A small self-supervised image encoder, trained from scratch.
Model: 7.46M parameters, 48-pixel images, activation gelu, patch size [2, 2], widths [48, 96, 192, 384].
Training: soap at rate 0.0018, 14400 steps, batches of 256.
Data: trained on photos of plants, animals and fungi (iNaturalist), 155796 training examples, 23.7 epochs.
Rows from block 4, named by matrix and row number. Rows with one number belong to one neuron. Each number is 128 + 24 x the weight over its row's rms, rounded and kept within 0 to 255. All counts start at 0. Numbers have three digits each. After the name is the row's rms in percent of the matrix's.
# fc1: MLP up (model.blocks.4.mlp.fc1.weight, 1152x192), inputs 0-191
# fc2: MLP down (model.blocks.4.mlp.fc2.weight, 192x1152, transposed), outputs 0-191
fc1.202 111:113128087158166134140122108145131139115122124132169143117127106087107144102130131102113102153127103118142119141127130130098109104120124168123153083091135110124151096146103091145154094138145132120118096159127080196163104101118078148166107118106077101186140110183117113147134107118125125146142112106118144103141122118138136155101169149141137101136167140123141084116117097149148131099117114116139148139135134104182101099098153173161114115109114105144171134103069173130115103145136143132168143106165150128118127100104147115113139120133117165124173127158149099168170156142128102125
fc2.202 123:155144156066119130095157142130144131122142146129115168115117158111111145105077131144156130091116121124150122116103171143116098158130100134147116111110136134065114135093108213107139126119110144135107112122133128126160135121090147117112162134124143126104133129122133130091103167116130136167086143090118135120122136175130120094148109096137102144123133120133128192166133130146136135114167143128138116101114114136105120096112119095110123130175106151140058143096142131114124151086142123086152115140156158108118082148124117148150095109148112096134133081083079111090105088105163133110
fc1.203 080:100135173122135115129117110151120103100140137132109104103153143136158138109179133108174139102132133139137143112122175115119111144118110117111072107193147128092087123097112125122108128125078135144157147120113138125089145134115180125186151106103151132145104130105124135129086153141166132118128145147154092130169115173099166108161121104122155147126105137133146135093142131121105146075133106160146130148109109104111177156131100124083121122158161120084143159123111102167123173122098124111123148142124144103162149112152094118164063107118101149122105078111127156147128120112150106133
fc2.203 082:129089113079131138103151121152105143116173148128095142124142091131124133161124139100135136126132099116152122124098169121133116104122090117147117108114104110143107142125150130113134125146076159123101121124174135118144136096118082120122144164103126149092115119121205153137130094147142140124096143122149074163133146122151148123118134115128158161145139131117105148098145173112139150097163155138076116115125144085127160146157075141098089142114120131131126129152085206087140164150121113140140093121124147164123105085114151159147120124190115126180118122107090138127115155133148105108
fc1.206 104:112102121117118141091148095140112119138079132202122131165101103150071152126126131134122120111126092182133122122156146139111130122170136122131159129141145154153142112151129142144112105130130151171120103138171116127154149156131131098137105137144148124117135126081121091090121126070173175148113114140142113165121156124074145100110095134132090130102124136065206161159132109158125150134102122091122120123077114098152071107139108137108110131142124133101155166127136121178122151095119115097106128131147095110105120096136131125119136132098115097123115127095133130148148113127119131166
fc2.206 103:127165148143110125116113142132102152111146132118127126129151141116127106135119147138109145143138154101109144137150146124125100127125138096101119154068187142162087094133128131158117159117070104117135130156119106138068163164113142139209147108136141163131192141119117135106123163159154138113121148102151112126121196124099134121147130111116133119136157141120121141152190111112176148093167125094119101116163117084115167123151123128111151132148141130133096099157094150129149151124136131095139144128077087127130130099129118117139119125137169111112080116146075148126148089154146118092
fc1.207 085:086112161126131118094128116086125130133097109137086131138095128152125135132122186145162092123092171089112108128092153097156090115140116141158058117136133138141102136093096134103133152120115122152130152114118118167136148138108121101117120091128088115088136138135122117124089167144127126121136130150116116116119145097158119121135145106076133110122121139131164167111120119100116077157135163145133154152172143148133133131103115127097088141094140148129158164169075119113146162131117146114111107160117157103183174173128131159109102107160124146153094119109101147128080136122128119073
fc2.207 099:125164122122103145110139133131123137128160149119162138118104155110132097109087106151109101133145121151163140153163131146117126149108122147112182144097139166126109101155138145120144100137110132095121123137089150119134116151108159129176169149128140122130133120124095100081151147116129108124135109121171169097140116143064133093128152115126093075119177160149139099151118083097152164145178108113188070107118095147174181123100120153163150123148143147149135130117107134153103138106142127131151137136131094170124052128126154113108134160123138112109113128095128087131148127134140135114
fc1.208 111:130111124089121133106146148121171131150130124130108118125089127128171155131141074148135121110134129142109177170125149136092147128126139130132131121140134145087105136123106118130115119168172124111147128120121159135131154121098166163154132084146148126153119142121126111138151151107121178133120141123115106159132141142095104117140131118112090106145110123146061149164087158141151084132101136125162150109175133188134130119122172127153156069139110091129154175137126154144190171113086127108130123099135128110099120130155089109122125157127106107161122113144213146144146082106117126133
fc2.208 107:144132161157122107173128115169116095136120129134151137109158126095160133131107161086113184132113135084130113151146126131199110135154096140135146130096109132149093108132158173123152136127132135149157139129131114103119101111115122118139158120143094144090108135177120132122214105163172090117130116145162122131184148165146122150172143118128117122146147107123173118117152117163136095143127116122138114093100144096104160143144069133117108107121141102134125132141132148135193087159130150128131127119144122150128105129112122131099135153100140195116144121119141093119126137153141175100
fc1.209 094:109148107152057154155141145127102123112094109138112110147082105125112125148138128113155112161128141112094120144142120115164154118142120112113129104144146135131066103072137113102107092111122114116135148144131096119108106147121118135146127115083119125182117119105111173153092086151085139123153171102151111163140162133118134109084125123124146133118134156125106118137101155145147122167119129128126119106135094131134152132111110120120151151125132128096079156134127120101141141150135127123128134142132165171114079170160111148111056192117124068145149155102148138069149162150150100126
fc2.209 118:148113151114152155152089104168141144096088112159120113156148093137126155104159093093108109102143172125090147094132132129152158112164162138094114150110113107137137099140147087125122089094139078113152146156163140110156182134113106130112102162120113147102158113125144147171117164107101132134103128153140141133138105137147110076117131146133136146131135165142149136103121083140117125117132119109124170129118153154114179139163160192141149106115151127102134121163147154111112174146108140133146123142142136143112131143137119047131115161136088154160135111147151092106132079137143133116
fc1.210 095:136112113114124155131138099125130105132143131118127137165121153204156139128148108124144121117128151085167112132108134157112154121163138131073142145093147118145146128177150102092148093124111113088143113115152121142129124144137152128107084111113114143144161125080109138132115148086126108132142106161167121119166144103185106169145125133091126124095155130109157134131099148177118152087128136076123165127173110132147140139115113150132125135116151112130108131133123091123153156142168136090134194100133118148108138152141114064129108096099117085109098087090164117152116098083115122127
fc2.210 099:092139162153164132101125122132108149158099134108138111113157136111130115076118126146145180092139113134122109125092108150135102136127172182137113141110091113109142144125115126099120159090157127138118156121141118144108130115132122110095191139096102121096112101141128099134124137143153123146085164111143171143118145127096105154120155094140093153111099115106134158095117127103159130186121141148124127117113094091104119095161149105106132154150135138103086099161117058186175112111147151086141128109153107150115159161140143110113128105101146071118140119138131103138146142153138164157