A small self-supervised image encoder, trained from scratch.
Data: trained on photos of plants, animals and fungi (iNaturalist), 155796 training examples, 23.7 epochs.
Rows from block 7 of a small self-supervised image encoder, named by matrix and row number. Rows with one number belong to one neuron. Each number is 128 + 24 x the weight over its row's rms, rounded and kept within 0 to 255. All counts start at 0. Numbers have three digits each.
Before each neuron's rows are labels from the 100 images, of 14848, where the neuron reaches its highest value: "top examples" is what is common among them; "place" is the part of the image that holds the peak. Only what is clearly more common there than usual is listed. The data: photos of plants, animals and fungi (iNaturalist).
# fc1: MLP up (model.blocks.7.mlp.fc1.weight, 1152x192), inputs 0-95
# fc2: MLP down (model.blocks.7.mlp.fc2.weight, 192x1152, transposed), outputs 0-95

top examples: phylum Chordata; class Aves; order Anseriformes; family: Anatidae
place: bottom centre
fc1.147:112109114117136110150111154126115107125126122104154152132149127080154132141126116140147101104086102115123115152171136123105122147150082143132122132111124127152135143114160121124125181129115163113123110144142148101152100145162128113087112146146160134145113129171151116154121139128122142187
fc2.147:157105127133153127120154139118136156116141121130147113125146152127088171151128127143165135108145113109134134166118115116126150106134136142120124143110173133148117096104135101149147146126149129164108117108102124130169115144065145137156143154131163091159048134080116128122136136092158122169

top examples: phylum Tracheophyta; kingdom Plantae
place: top centre
fc1.490:162115160132124115161121129167061129136143137166147123137124166067123116162122196165138146154120159147111104131142093118153155121102134151172134125123143125078150111135146162145109145090150123104145155169104158100131164136140121126108137114145118133120139109148164113147170118145140150126
fc2.490:135123124169149138132146168113128125125125138150117169143127121087116121093151125117114149152146113122100119122128120156120036115110154116145117142149117124111140108129113128132155110193129108143122123122143157111159146126124143147117121120161131145172117109136069096119155160111120097121

top examples: order Lepidoptera
place: centre
fc1.27:097139133082129118152142117118083155121139156136131146146149144151130094156131122115080128114142143139109115121158119127156147097141153133142095178148171134139123068148081114118135150133151121109133138123132148140133131123143164125115172157105113108105163143123150095099190142130117151127
fc2.27:108108136149087120138092123134107177167108153113141160114114120126126113103109137159148127122147161091148134123101131144137119134121087157110182093133095110120156138122119130134146091139098148113125133123101152147143162124132101145140114088104083141092113122126145145155096138136114127119

top examples: phylum Arthropoda; class Insecta
place: top centre
fc1.627:162119106112129127127138133066158147134144139122098123121137126120177130136112123127156112131184133113131094147114135103150105140105085135149160114137102120141162156195137131154122144128162130152148132133122148133086117128121131118116113160114134137146115125110130101154147173153149157142
fc2.627:115111151146155108121160145141132147103170134146137115099130101076083099135142153150110131146131090139154128133136117101103089123111137111116165103134132120140135136118128111110100132125128143126058121129123116112069132112126140154148108119076116091098113118095113117129120124088139110145

top examples: order Anseriformes; family: Anatidae
place: middle left
fc1.178:098132098139152136143134094089160134133174158099125143159148131092207103149109106135135140134134152123132100120161205120165121126110118152130115112107129113116118185127092133185140144157150131122110131148138149097143137143089128095135130149095135099119112097084123132152131119106111128112
fc2.178:114134122084113136117155126153141143088117157119113133129129117142132110159112124128104131184121100121116112136154133174096102123124074098117117128129131160131170116149108107095091150162104124131126138149093094137111120125148092119135139168181134167146131122115150164100162140121140113134

top examples: phylum Tracheophyta; kingdom Plantae; class Magnoliopsida
place: centre
fc1.338:156118065149142137157150141105128133120179165142102170137144171128135153125089101136123122127149126125140104132151111081142177166173149134134139090163145128129131158121154116126120122128096101134135126159121117132106168121160102173100122092120109127142161090143138130154142172170067136137
fc2.338:108120126137146147101134080159144130137101156139095136127128143112113129152116118140098106123156120105105057107103123145125145081129161119122169155166143171096121127127136159115098145165106123131136170113128142175115171072130158096145136106104163131117149138131128138190145139129110174111

top examples: phylum Chordata; class Aves; order Passeriformes
place: bottom centre; centre
fc1.433:142117108158074122128137114088102112120139114176143161145130155129156166145147099132116125164151168159152130148125186129192176159137156143168165122153126121116124178174132124134110147105125138117080119103089121170127158141126166091123163077117109140164141124079120108110132122144134102154
fc2.433:148163117141153167146103137112109140138109120101147119087111111102139086125115150045120119130131114129131124172118074137127092159080128123147104135107129121118153126139119115109180098115144159152115112144122123163126142152093123114088081110096125142119156143137133161120137147098111123148

top examples: class Insecta; phylum Arthropoda
place: top centre; top left
fc1.537:125153084125157122135137124151170145125180127151144140171140123127143100125100171145117132133144117104069176112113101074148115165118125167184126130118095133146154109157164149131129135104118137095113144144139128160137095112133118107118135091127132190137123150120164114102157127160147104119
fc2.537:134137120143124090101092094102080153098089140106053109123126123126087127109140119151142121104167122122147090191152123154141135089106097145093112139104144116121131147134141109092116166117103087124099126118122118153108128089117124106119166130121094167109130141181105097159110086154125120125

top examples: order Pelecaniformes; family: Ardeidae
place: centre
fc1.246:112178142148107113142110086130171126121139166118128153139120111080151123084139144129159142121178121103108101144132120137136186137146162166165113094166118124140135099119139128152142170145146119120117120148114161133048089101133117124132143119110186129122151141149117139141117111142098152121
fc2.246:127168125111111119110159114179133123162167145106130064107121135060101097167119116141134118128119118155160085129109151087127151072145134133100130147123114088132130103120126151114159114122133209116124129117121107151105166072158120135116147137135171092132144116133133123104116085139123093129

top examples: order Accipitriformes
place: centre
fc1.609:145146109114143135168131130088144146116094103150152120142139122111117137144134147110116123127146124163157153122179128129117130171145161123140088111192148122146113180141146137101069122124109117138163141110113093152104150148084137103123131119142160125132189160109120147161138158148153142132
fc2.609:131151133131126127162126101126124133118138146117127088147178168117123124145094133119145153119123130098145123098089130107143169123093177122145158120144118124111151108086105106139123083124141146134122097095134125111148122126124112109121146082150170142132153133133149107095111174091129135152

top examples: class Insecta; order Lepidoptera
place: centre
fc1.603:121121096129183137155134122082135197133151125119153131138131157113111123127099091155180127098149155110149153103108142128113108108116106129104092113154105100156121156108140121142113115114155120140133123103146128138159144126123128097121157114099156097137133139088163171100107092087129149138
fc2.603:098099161140156127158114132082143086122100127147131117145095125113121137158130130137110138110129150085101125125163114122118118094109096157153175131157087090141156169170159142119154122170140123110127110137153147113104127111086104110109104135174127136090109132103181095096145138124098141156

top examples: phylum Tracheophyta; kingdom Plantae; class Magnoliopsida
place: centre
fc1.745:104145083162141123138141135125129120123119146113169172133113112130137092136106131086136111152152128147162164126164128181182118159126144110117142114111131153090128103130117160175113137149132131096148105112133137137177140104171096173126120097078133089142142086151117146136170145153105158107
fc2.745:111117111107128131117123135117149132096143109126099114111122166126153131109076133149128100119168105085135113156103145132129135098138147132112122128124140124146145117151116140140128098128126104140105136133096128120096143156119138108151132097122117118088107132144083138111109156110140147126

top examples: phylum Chordata; class Aves; order Charadriiformes; family: Laridae
place: centre; top centre
fc1.277:146119123143168147149089180172153128140125098174172173140128143119160179155131177152109145150123100111147097144137132092129133139154097180117123126129106117165082114130149140114143161092132145122151130141140150107101145131119127129117125182132108136150136106168155171155149142145135152186
fc2.277:103188126109165149152154067121131144100132126097145103102114081106121079112140149146105122119145147121121108119081087132126137086105156117155132138102126145117090112102129117132141087094124079128119089182090125089127082123116135119172125142124116163139128180135073125134127098141139176117

top examples: order Passeriformes
place: centre
fc1.264:130144099135043155140103122063082154154123148141165154140108087118115108083116143112115128137113124166151154157139128128153166103159095142115162128122129143119182091134146119140162122138144143116152143140090136187087156132140139119129150106111135114150108120121179135126154144118121093119
fc2.264:152127141162162131125098137182140127112073093127094146130127120120149129143115165112152146150113104136132100148105085115113114100121118144174109103156165094139123135179137144132151102124130160092088118101146131055173100121127160127092100151101131111133125137150141121124152144094102094144

top examples: phylum Arthropoda; class Insecta; order Lepidoptera; family: Lycaenidae
place: centre
fc1.290:159093111128089144154084115144137111126104165152115148134131121138121134115103109146152081148069108108104162109166108058134141178122118120143128148139137187122175109128142172097143153112129137148072142138101117146106115152114150103115117130106146138132140130147181128138103114158155131141
fc2.290:136150138092161112165079109147161143171103136175132105115104156100090151090084138125119133153129118106112066147101170110140121160136101141103117112107145112158119096133107170121135116136109099160134101140150166154140164129125101115174089133117122134137142138146101093123072135120163097162

top examples: order Accipitriformes
place: centre
fc1.136:117122106102140113133106120171148107132139155164154157160166137100186125152137131130120172096142125129163129119168122170100143132114118113091180172155153141154141119179121156177087146147081136122157116136124133113106121153138099133125147170165146152140124151140130105153139128159162151126
fc2.136:111092109112130119100161125104150121148115125150127130113117132122124109151133073137121142139134112141131188128126126125124108167135113132143162127076150100109084137122102140091087162086102119126135146162120120145129112159075114138154179102078147102142182112107168156167139147117101147129

top examples: phylum Arthropoda; class Insecta
place: top centre; centre
fc1.255:108125127137158170154118137130094143136108115123121138169101138141141126121152143123117133128122142120065130074136124115121117127124128167113100122167129166150128168143152161137128152153166105099163115122151122150103106167119135100112167172126125147159151136122133118163087155141155110159
fc2.255:109125129174105126115070144142101109112087120120136113142097111169110119125119047152122091125181136125164067142156145160127106120103134081144144122127142146124103107149133100139104134128106121119152137125095115130145149121134170126147091119134109109129168116163109143096150128095105131128

top examples: order Pelecaniformes
place: centre
fc1.281:113119136149159120141128107087102144127187144132160109109139130145179139136089131154149110081140117163109102141110092129119148107065147142111131161114102113105133123134121147117147122085169127158113149115086166131114121121165156131104147130144132125118153114170090128141094101157104103137
fc2.281:133179138164148082118110080124120089149165144139096144125142148091121141133113124134071102107104126101078138150146148159101162104150119140096106107139131103169161109095144137138145132141133075134099148095116145144085157112102087129109132111142156139135116073133078102171105172146128125114

top examples: class Insecta; phylum Arthropoda
place: centre
fc1.22:121137138107143129160127106126121102133174112120107126130117138142141136116156160095115141114156079148167123127134106131155141121163151157110143152142122078157099133110148156136114109143064099135153125126137140072167141114143137149148110149105158124145135105125118108174091139158128114115
fc2.22:151157132105117126112099115125141103105117150143105115114081126120135093119119122139130075140139092072085135125108121129091118110106137131161113134123130119086152115121102122141119138129145105107109138144109144149152144111116104141140145087099113148130120157149107115085130155155049122131

top examples: class: Aves; order Charadriiformes; order Anseriformes; family: Anatidae
place: top centre
fc1.494:164126127125197181116124105142111185158160101096104136149161114131124170117112155108080127124140103121097107129112141115145133108137105140135129139129101118114113183136163143126105078126194152135130151125094156134124143121166119150123123163119120140144158109123123141142096121147117100134
fc2.494:125120137164118160164096178154184101084124135118119145079097138158146150107120132115151158131174126128122096138145147147080169125115142121114130108091155170116127128142077119147129149164122128146165128136145112117167116138137107125132113125128129133133129133128155127069111128133144112143

top examples: order Accipitriformes
place: centre
fc1.224:099118128114129153147141116082085134159133115153155135095133110148115141119126142123121143075188132146147106124139157184116141157089149128121170121130115146114154113158148143137136128156110119175152134143122130142121156143110132122141127180127145110147136146120110130148107146121154115126
fc2.224:125084140125132124121123135141116126105170132116087116110078106118115096131081160154102080130120171163103116144097134100118077136143129117094121146125146123154141120112117110132146074122125127100115156159132154120106091150153129122135097134148144159134131117132128146130142124144105101139

top examples: class: Aves; order Charadriiformes; order Pelecaniformes; family: Ardeidae
place: centre
fc1.69:125143134163136129125118142078159122110193149194106149069141119119120166125156177091110139111175105123143128117131127138174096165105138153181121125123142085145103120131130134155128143126125123122138117117126144116114184136134126125126124128145124156122132120123167117130127157099119095152
fc2.69:119149068126100147132160134121115128147099158121107161092136151116100088135106125088085136092150133160101101116114158124136127142113133132166114136141132126101118131120106113121144137108138147077133138102135154097111104122135132107101122114116148150178131164131149131142128115164128107155

top examples: class Insecta; phylum Arthropoda; order Lepidoptera; family: Pieridae
place: centre
fc1.641:097119159122134126201107113141155132145134122186160121154147145133093137112113158170125171158124141129115105142127139103149155117126120122138155146147131101135163090141175119139106138088128143122105143167144178116105173118146103158132166148108132124111155154153137143146115150142096158140
fc2.641:090154103110126134165147103101143142115098146138093125143167125072139131128155146101157154104080112162181113160135109139144104108118154147155112094132119112120128110127142156102159123190103139144154148149112148139128106174119154154124108122106122140149153054143069107127144098160077107129

top examples: order Anseriformes; family: Anatidae
place: middle right; centre
fc1.251:116180096128141104116121111128184102146146120158052108159167086097143120119141092138159127140168105170103146131134139101107112183135123124177114129139108081174135156139103149135176126135097102131083126132147130140115114136108154097145151103145135190126108150121096139125160145135125162140
fc2.251:167114103102095093117099171127095093125113174133092158090134142105125104154128123173115127109123136093168137110155136106117112108113103110095109085155144104098094153120171144121120104141143136074147133120133163102117130116104176166141125183089144146106150107106120128105123108139120118158

top examples: order Anseriformes; family: Anatidae
place: centre
fc1.297:101181078154150193147136126138113181103090103131137151128110129133147093153159180119109121121157101162178142108119165187091110153118100145109168086164145179178154122123082134140136143149122153144119123148127139115108130115107151166118144122142150123131126146141117103114145092124164152108
fc2.297:145122152143141166153118158120139115138136119121119071088096146147121110127116130164114130129142119084166133119108133132132096134137110134130109075119103107116122108151118132133119121133125128105136161112108119132069142138120141089135116152117132107121092097127105112101136139149137146155

top examples: order Passeriformes
place: centre
fc1.631:118111086160144136139152120110130116118139134134131172113151140146167122127102115071110120128107147130141095133169165153154160136136154124142116119131121137131147064124125121131117112152130170106094142151162113128116143119136125194144168131134128108154120142114148134144112112128141150165
fc2.631:122133111123092154114125091123126158111143133124142143133125131150127085126128085163086141156135124118171146127103142132121097119109117134077157080133141142132146155120176118111107149172139081131137136103126158126149154131108140074168145101093125148138129098135124096118168148123116103084

top examples: class Aves; phylum Chordata; order Passeriformes
place: centre
fc1.276:156130130124108144094124134146111151114108122163107169080128106095116087188108112120115140152151157128108144131161142157129120105145106158103078110150095111142113122138131182152130129123112166088145126109112152131155131123124145087150177144132141111103162127090122149177131115097155090129
fc2.276:115125081114123150146119130064137145112135091107143138132158136071092108136102085122099154116158128127125121169136128115116151158114166108137130149110144120095130086120132125073123103142118141173109146087112146115137114120081161168138136105101075135130136129151117142078103159143117149119

top examples: order Passeriformes
place: bottom right; bottom centre
fc1.6:208080134139149110114111105114128113141128108174175136141107144147126123121128163165113142135142136170112120092131127084100115124126137143116125127100145106107110168118110109126108147113080121123122141097115058091143131082160150130090151105127117176130131115133141128153137136133133162173
fc2.6:109145087114104159114145144157149136143152162129138131116118128134144118108123123109156109157135150120183125107154113120151130151117175128137144125104128133141117080134158159111118100104122143143100150165153138109111172169079125131122172158170131123130135087130117139129148158133132097142

top examples: order Anseriformes; family: Anatidae
place: centre
fc1.540:140136137111145135090126131160133132135127170125167168134113111143114129134123123131149117110137121151178168146151152080100146136113118108146132109182123129128146116111131141120163171071135102114158129153126165136125136123148160163134167111129138102170150133129125106135136125148132148129
fc2.540:128169124134173123131162100152135150099106180192097127104153142124097132124135165154115130090136137103117099136147104145090118107136137176126140132117130092125159095113161140118095153139124133144121097100120176101130137087100140092138115106152177117178113110135130140097112112139116116159

top examples: phylum Arthropoda; class Insecta; order Lepidoptera
place: top right; top centre
fc1.227:121118128164121150128140105065135137107132126136134099154120161131132147132123164139134130108115121126073109130119118130149161130097137170109160138111124128073155115183172113099148111128112148113143102160108132117126152135135121092094132143121132113075124134123105146130120136104131091168
fc2.227:132143154140196133165119105133147095099122109137103134147135147077104109102117144083130127096123124123087132088116168139124104104112133115176113103154108134152135108149120164140170116143075136118123153086120155152161186146127142122113094119115137119147154059147118109127164147068129135140

top examples: order Accipitriformes
place: top centre
fc1.144:115134123134109109137118111159101141095117117187126107115161124093170118116134177160134129142140151167145136072109110135110133104132122129134122159142140106097147151110087127118157143156118119092146082154125104125120134127134136128110148098105138142143146136144183122101142139125147166139
fc2.144:126129107155142146125160122152134132164135127098180161137157136072129060129083158135109118122130153132136151149136125161104153142131142126112136138098094145122103095141152078201108086133115121167110126133097144158137149132179139121141106112118196113140127121160110116134158129117155163146

top examples: class Aves
place: middle left; bottom left
fc1.275:120127124117115120143115104127124159111135137137142121117117100119118098178084174125107140142149089142153091139060165141163105133154113155120101103152126155155106121156161160143081132105110125176090114142141162156126145129144088135150138156135126151113104108144140117098123153117161112144
fc2.275:121128152158125124145127127120129126156105124120096141161118074124109126123110088103099145140120170151082107121087160144086154131134135081156097123126091166111097123122174141092134149169119155136118159130142144136154156112128139113108136147130127110198094163134126101105153144149113111150

top examples: order Passeriformes
place: centre
fc1.151:091083166183142121152111131130128122100174166149141157123154167143157132140139121144130148113174172104134172156123122194127117142097111138163120127111124128152143149158101127136107130180122119152155166114164152101105123153138139124191178145130117126110146099136098144142125156129152145141
fc2.151:145100149149126185146147105194095156145086150140116100107142155138136142128141132148161156124151139120139140127131144171150149110193127136129146124128113124107111150142132113120154136129142127101147155142149106140124106130133132161151103086140146111115119134140148091170128156171127138132

top examples: order Passeriformes
place: bottom centre; bottom left
fc1.668:113084128175148148125101134159111071072113130149172143139134147150109144109152090195091125119148124105121137107108098086123158114161151165146128106095138114107119124132131136148112129090114117105096101122100117111132118109133136112109131129139137120137131131145174140132162104112082129085
fc2.668:113151113113120143102065155111118150164154165130130130082132134119103112094146133093128123138166136166125138114117147135128085103121124129124100130150065170134121120129141183141065107161124134134152143118177118141127123137133111122078177108098155111131162155114153115120166117128110088143

top examples: order Accipitriformes; family: Accipitridae
place: bottom centre; centre
fc1.270:107147089148057080136142097079110107114105095123152115115105143170116102118097109160162139109134176149159117106142165129116108142133136140148155115145147118117140141131108145127112120136133106114151174132080103131085116155114103129158124129121157122107171091111132124114147123121114125146
fc2.270:153115127124149153106122097105113108135147134125089100082125143111120129135118139133076124126163110121081110113134103120129125132123102138131117178077128098153126134109130121088105141128117184074121116117137197119152113098145138101069140129161104178143106107131137154157124107147083135147

top examples: order Lepidoptera
place: centre
fc1.319:143167117093135140098125096149121139119133091145109136120155142127145192104127130114139160142118121136194113107139126100147120138132139087143162109104094091117149163114131145151143140158099136144120149103111125084109115131138138135190121122126128111112116132188090118113142115143080125157
fc2.319:120106134158145162126097137119110109112091106155114135133127107110145125141072080142106180095113121155086155149164154165123105116117146137124095106111092140093109078150123156168131133127136071128153159154138117164078120104144113135126149108086143123133128134117133104118164119120143156113

top examples: class Insecta; phylum Arthropoda
place: top centre
fc1.457:135112119127107112104148111118135143110125157111132136158098122152142108175096134116153103113140131110107152124108115087140146145108130193152137149131150101133094119136138144118156141112114123162083146139141131193185125127157125146139094129101119143139104139107143124123139150139128146149
fc2.457:113149136108156140124110130141115130122113090148126080136133178129098142114147158157133139107119170142165088155200156141107107071154135106109100122140116128100110148114114125134146116115103114137148108099109116118108154118107137118158123104150129143129168130156139120137092085119138113114

top examples: phylum Arthropoda
place: centre; top centre
fc1.663:082113142156119152146122137143151130154167135158116134101121102132140131096124063062136130144169173091159145117144154211108103121134139140129115145146121101141100171152111156158141145145115108156101146128140181109122130137157132103170147138143131114113127162152152112116121138142128146150
fc2.663:140140131077105087105110122108073114119098127117120145134117184092125136125170173074154092162119170138067149143125124091152123106129122113097156133165125090140140138132133134119128113117145126118121148101149125107114121143105139126107146134135143135093109124091154145126172094147129157139

top examples: order Lepidoptera
place: centre
fc1.54:117143131118097130192139115153139125104145140108084176097148149123124130111108137114104121110115131119084144110119111117105121101125148152098101155178126096111155106116116084123133129145144122073124150143120144108157176136101117113133156117089098188116119147104157171153124088105115172147
fc2.54:170153119142144150081151110122133134112103138105181107101170126128167141187152081145118165086144128125114136114116121138143110136139059188143140141131192125123119131139119142128114137146129126164152065126108117109149119163129120128125142136096076101124114094099134164145124128139187138142

top examples: order Anseriformes; family: Anatidae
place: bottom right
fc1.314:134129121091109111117074166125143133137133116125134119148131103067123124098065125191172093137071134122097113157148088097157129112146131114110142147092134155125128156139125172125115100102142132080144099134109152158137143141139145112102108107133150184128148135157133149158141122151130123122
fc2.314:118115126128129133089118097113092180169107139104096101107091115149106106151153140133128156186166124130102179106127131110142105119113101138106148048134138140147122158156131103103143139125127111096114118120114142136156098094100103139098168123143100155099097104137129151144099120104104094105

top examples: order Passeriformes
place: centre
fc1.547:157131114105153103151150083144076125171087112153093132127112126170141092144169154158128135097158142128123132157157144150130097122133134101127149113145104086105124118129113106106138143069114115136102122138123148133124143108107138137130114132111133106102136132071150132096100129140114145154
fc2.547:156141121173103121154123141119117111139130164131181144147151096156116122153115151149154141148107104104122095118163140101151154135124095126114150147142140107127124178133148133161134173114112110105160089137127128107136162125088122116101162109107088109158146151128119125135111084138092107112

top examples: class: Aves; order Charadriiformes; order Pelecaniformes; family: Ardeidae
place: centre
fc1.628:110145113152109167116148110116179103111175108182104137098099142120108146126146147072125136123174115126194137127131133112145160105143141123173112128173113108143122123126140137133145156130153137148153108114128178150076116126130127094114123135130146123125160135139099155097091110150091115139
fc2.628:124107130141121159113150126146139103158136150123143127104108090117152050163085097119132142142119103117096109120123170119086140086125148118084148128152147146147141180115086132149111128125141105091149105083137118163143124113075127114136123089125110163125148128122113109147124099136110142094

top examples: order Lepidoptera
place: bottom centre; bottom left
fc1.113:131140099149161146128126154103126144114100119175127150094153150147109144122188122137161143139120116145176099146124148145155122143139130169164133085141185118134147141173115126159125118101129127132109194105116092118091159141101111157146122120137130112166099119173124130083089140146126107121
fc2.113:117094165123084159092102157130114140133179124136108156160156108138109126101141126101118133135067170174133114160123094093135128146112127136153171148128126110120094164158145099153105086103139109126124092169154117124106120094149147095151093142189093131140133106094111172101144103133117079155

top examples: phylum Tracheophyta; kingdom Plantae
place: top centre; top right
fc1.472:135135111152151127119143118140143131130153113125109148196100118068106144133139088089127141144139141150158108138133121150109128146121154129147117155156146096095149130158117160125150120142133136104127139117164158130122159126108140123117105142090127133148126126145122108159121157151158149160
fc2.472:096103112128094101103138120107136076122162100142113106149118114137128119134114150097115148086093174142100129061124133154072126141150148117136086125093138179104110146129121107109109144120103125152105104105158145138118139099112119103141115100133160080144141115128094118128139132155140114150

top examples: order Lepidoptera; family: Nymphalidae
place: centre
fc1.342:135149113165140122131158104134116119141140116137130149137117175114117152094100135101082193140129125132183145142165120116147114152095094111176156070105117137116135111121096121115163163150155113143112118126115151171125149074149108186134101133134129108144098161120131116124164113114116115198
fc2.342:125115098140121123178081119045112144133095144164095109132154093089120128132106119091092142134121105152138109083135153086125131140141095145111137124150110152128135124154134160112129149157153105134116138111105132096106147137113129125175165171131139126174138113166114122102092159154128130146

top examples: phylum Tracheophyta; kingdom Plantae
place: top right
fc1.649:103136116160166118133116115121136161122173126128115135128150131106153108117089157181121143155148137148097164152130147063194130106128107113174142109096147075101139119133137129144127153120176128135132156139092155135144130123141100128131122156133118148136145159161129183127154119161114140138
fc2.649:146091149134110100106152137129101111139151129106109165150135093136102104142148165125151148133145122147134066143091133141117114140085108118123089152107135160060160171152144096119113131118102086180134098144177170132114118084139116127122186136101112123106102134176174101154083115095128075150

top examples: order Lepidoptera
place: centre
fc1.120:112148087152112142160125114134147134141103153132121165134122140120168142142112103144107143154107145122079112131172120153129140140125105108146129124142082156112120119125114139135140132148139154128104136182162129120135122148103151107149098124119085167158094119150129117131166104169147063122
fc2.120:118174108122124142134126135059121141133099138176139116122111095161144106132071150137111104098140124099141140096115139139111094112087088158121124123110149087151131137140108166128130097128089082161139118133139143123123123126138172122169142154129106148165158143125102111116090123108088122143

top examples: phylum Arthropoda; class Insecta
place: middle left; bottom left
fc1.491:128159184117106164120142086168108119154095092055114132148089126139104148164125178140146143157114159118132135108150143119140153084078103150104114123116129105140148158117122158124129138123113148114115099149104135121129108136136108107127134166109148129113132125101156128106152141182108137119
fc2.491:118124101118151151040140178137128122140154132137148162136128128134152107130129128136144142110141120123047090131126123130121116141146125079127109115133132133103167158157090135130123120129194151101146104137111081116123129064133138083147132135143082108163137124143158110160121136128117120128

top examples: order Anseriformes; family: Anatidae
place: centre
fc1.142:133126125147178175141143147094132131155117155160122134087109133096178157128114127123136175114164127141158104148122163100155119143153104121099106118151155115150126129116101157192169152126133160146119129122110132153090135112132161093130194122132099122106166107103123156131170118113150138156
fc2.142:160123104079121127119139159114116158104116167089099148106146141105121111138120095142142157148135095169133131094158103097131152144116125151139078129106115161143130138123131070154104156111113164105097132164160139124115117108091101172127072114106121116114111126130081099170133139151137146133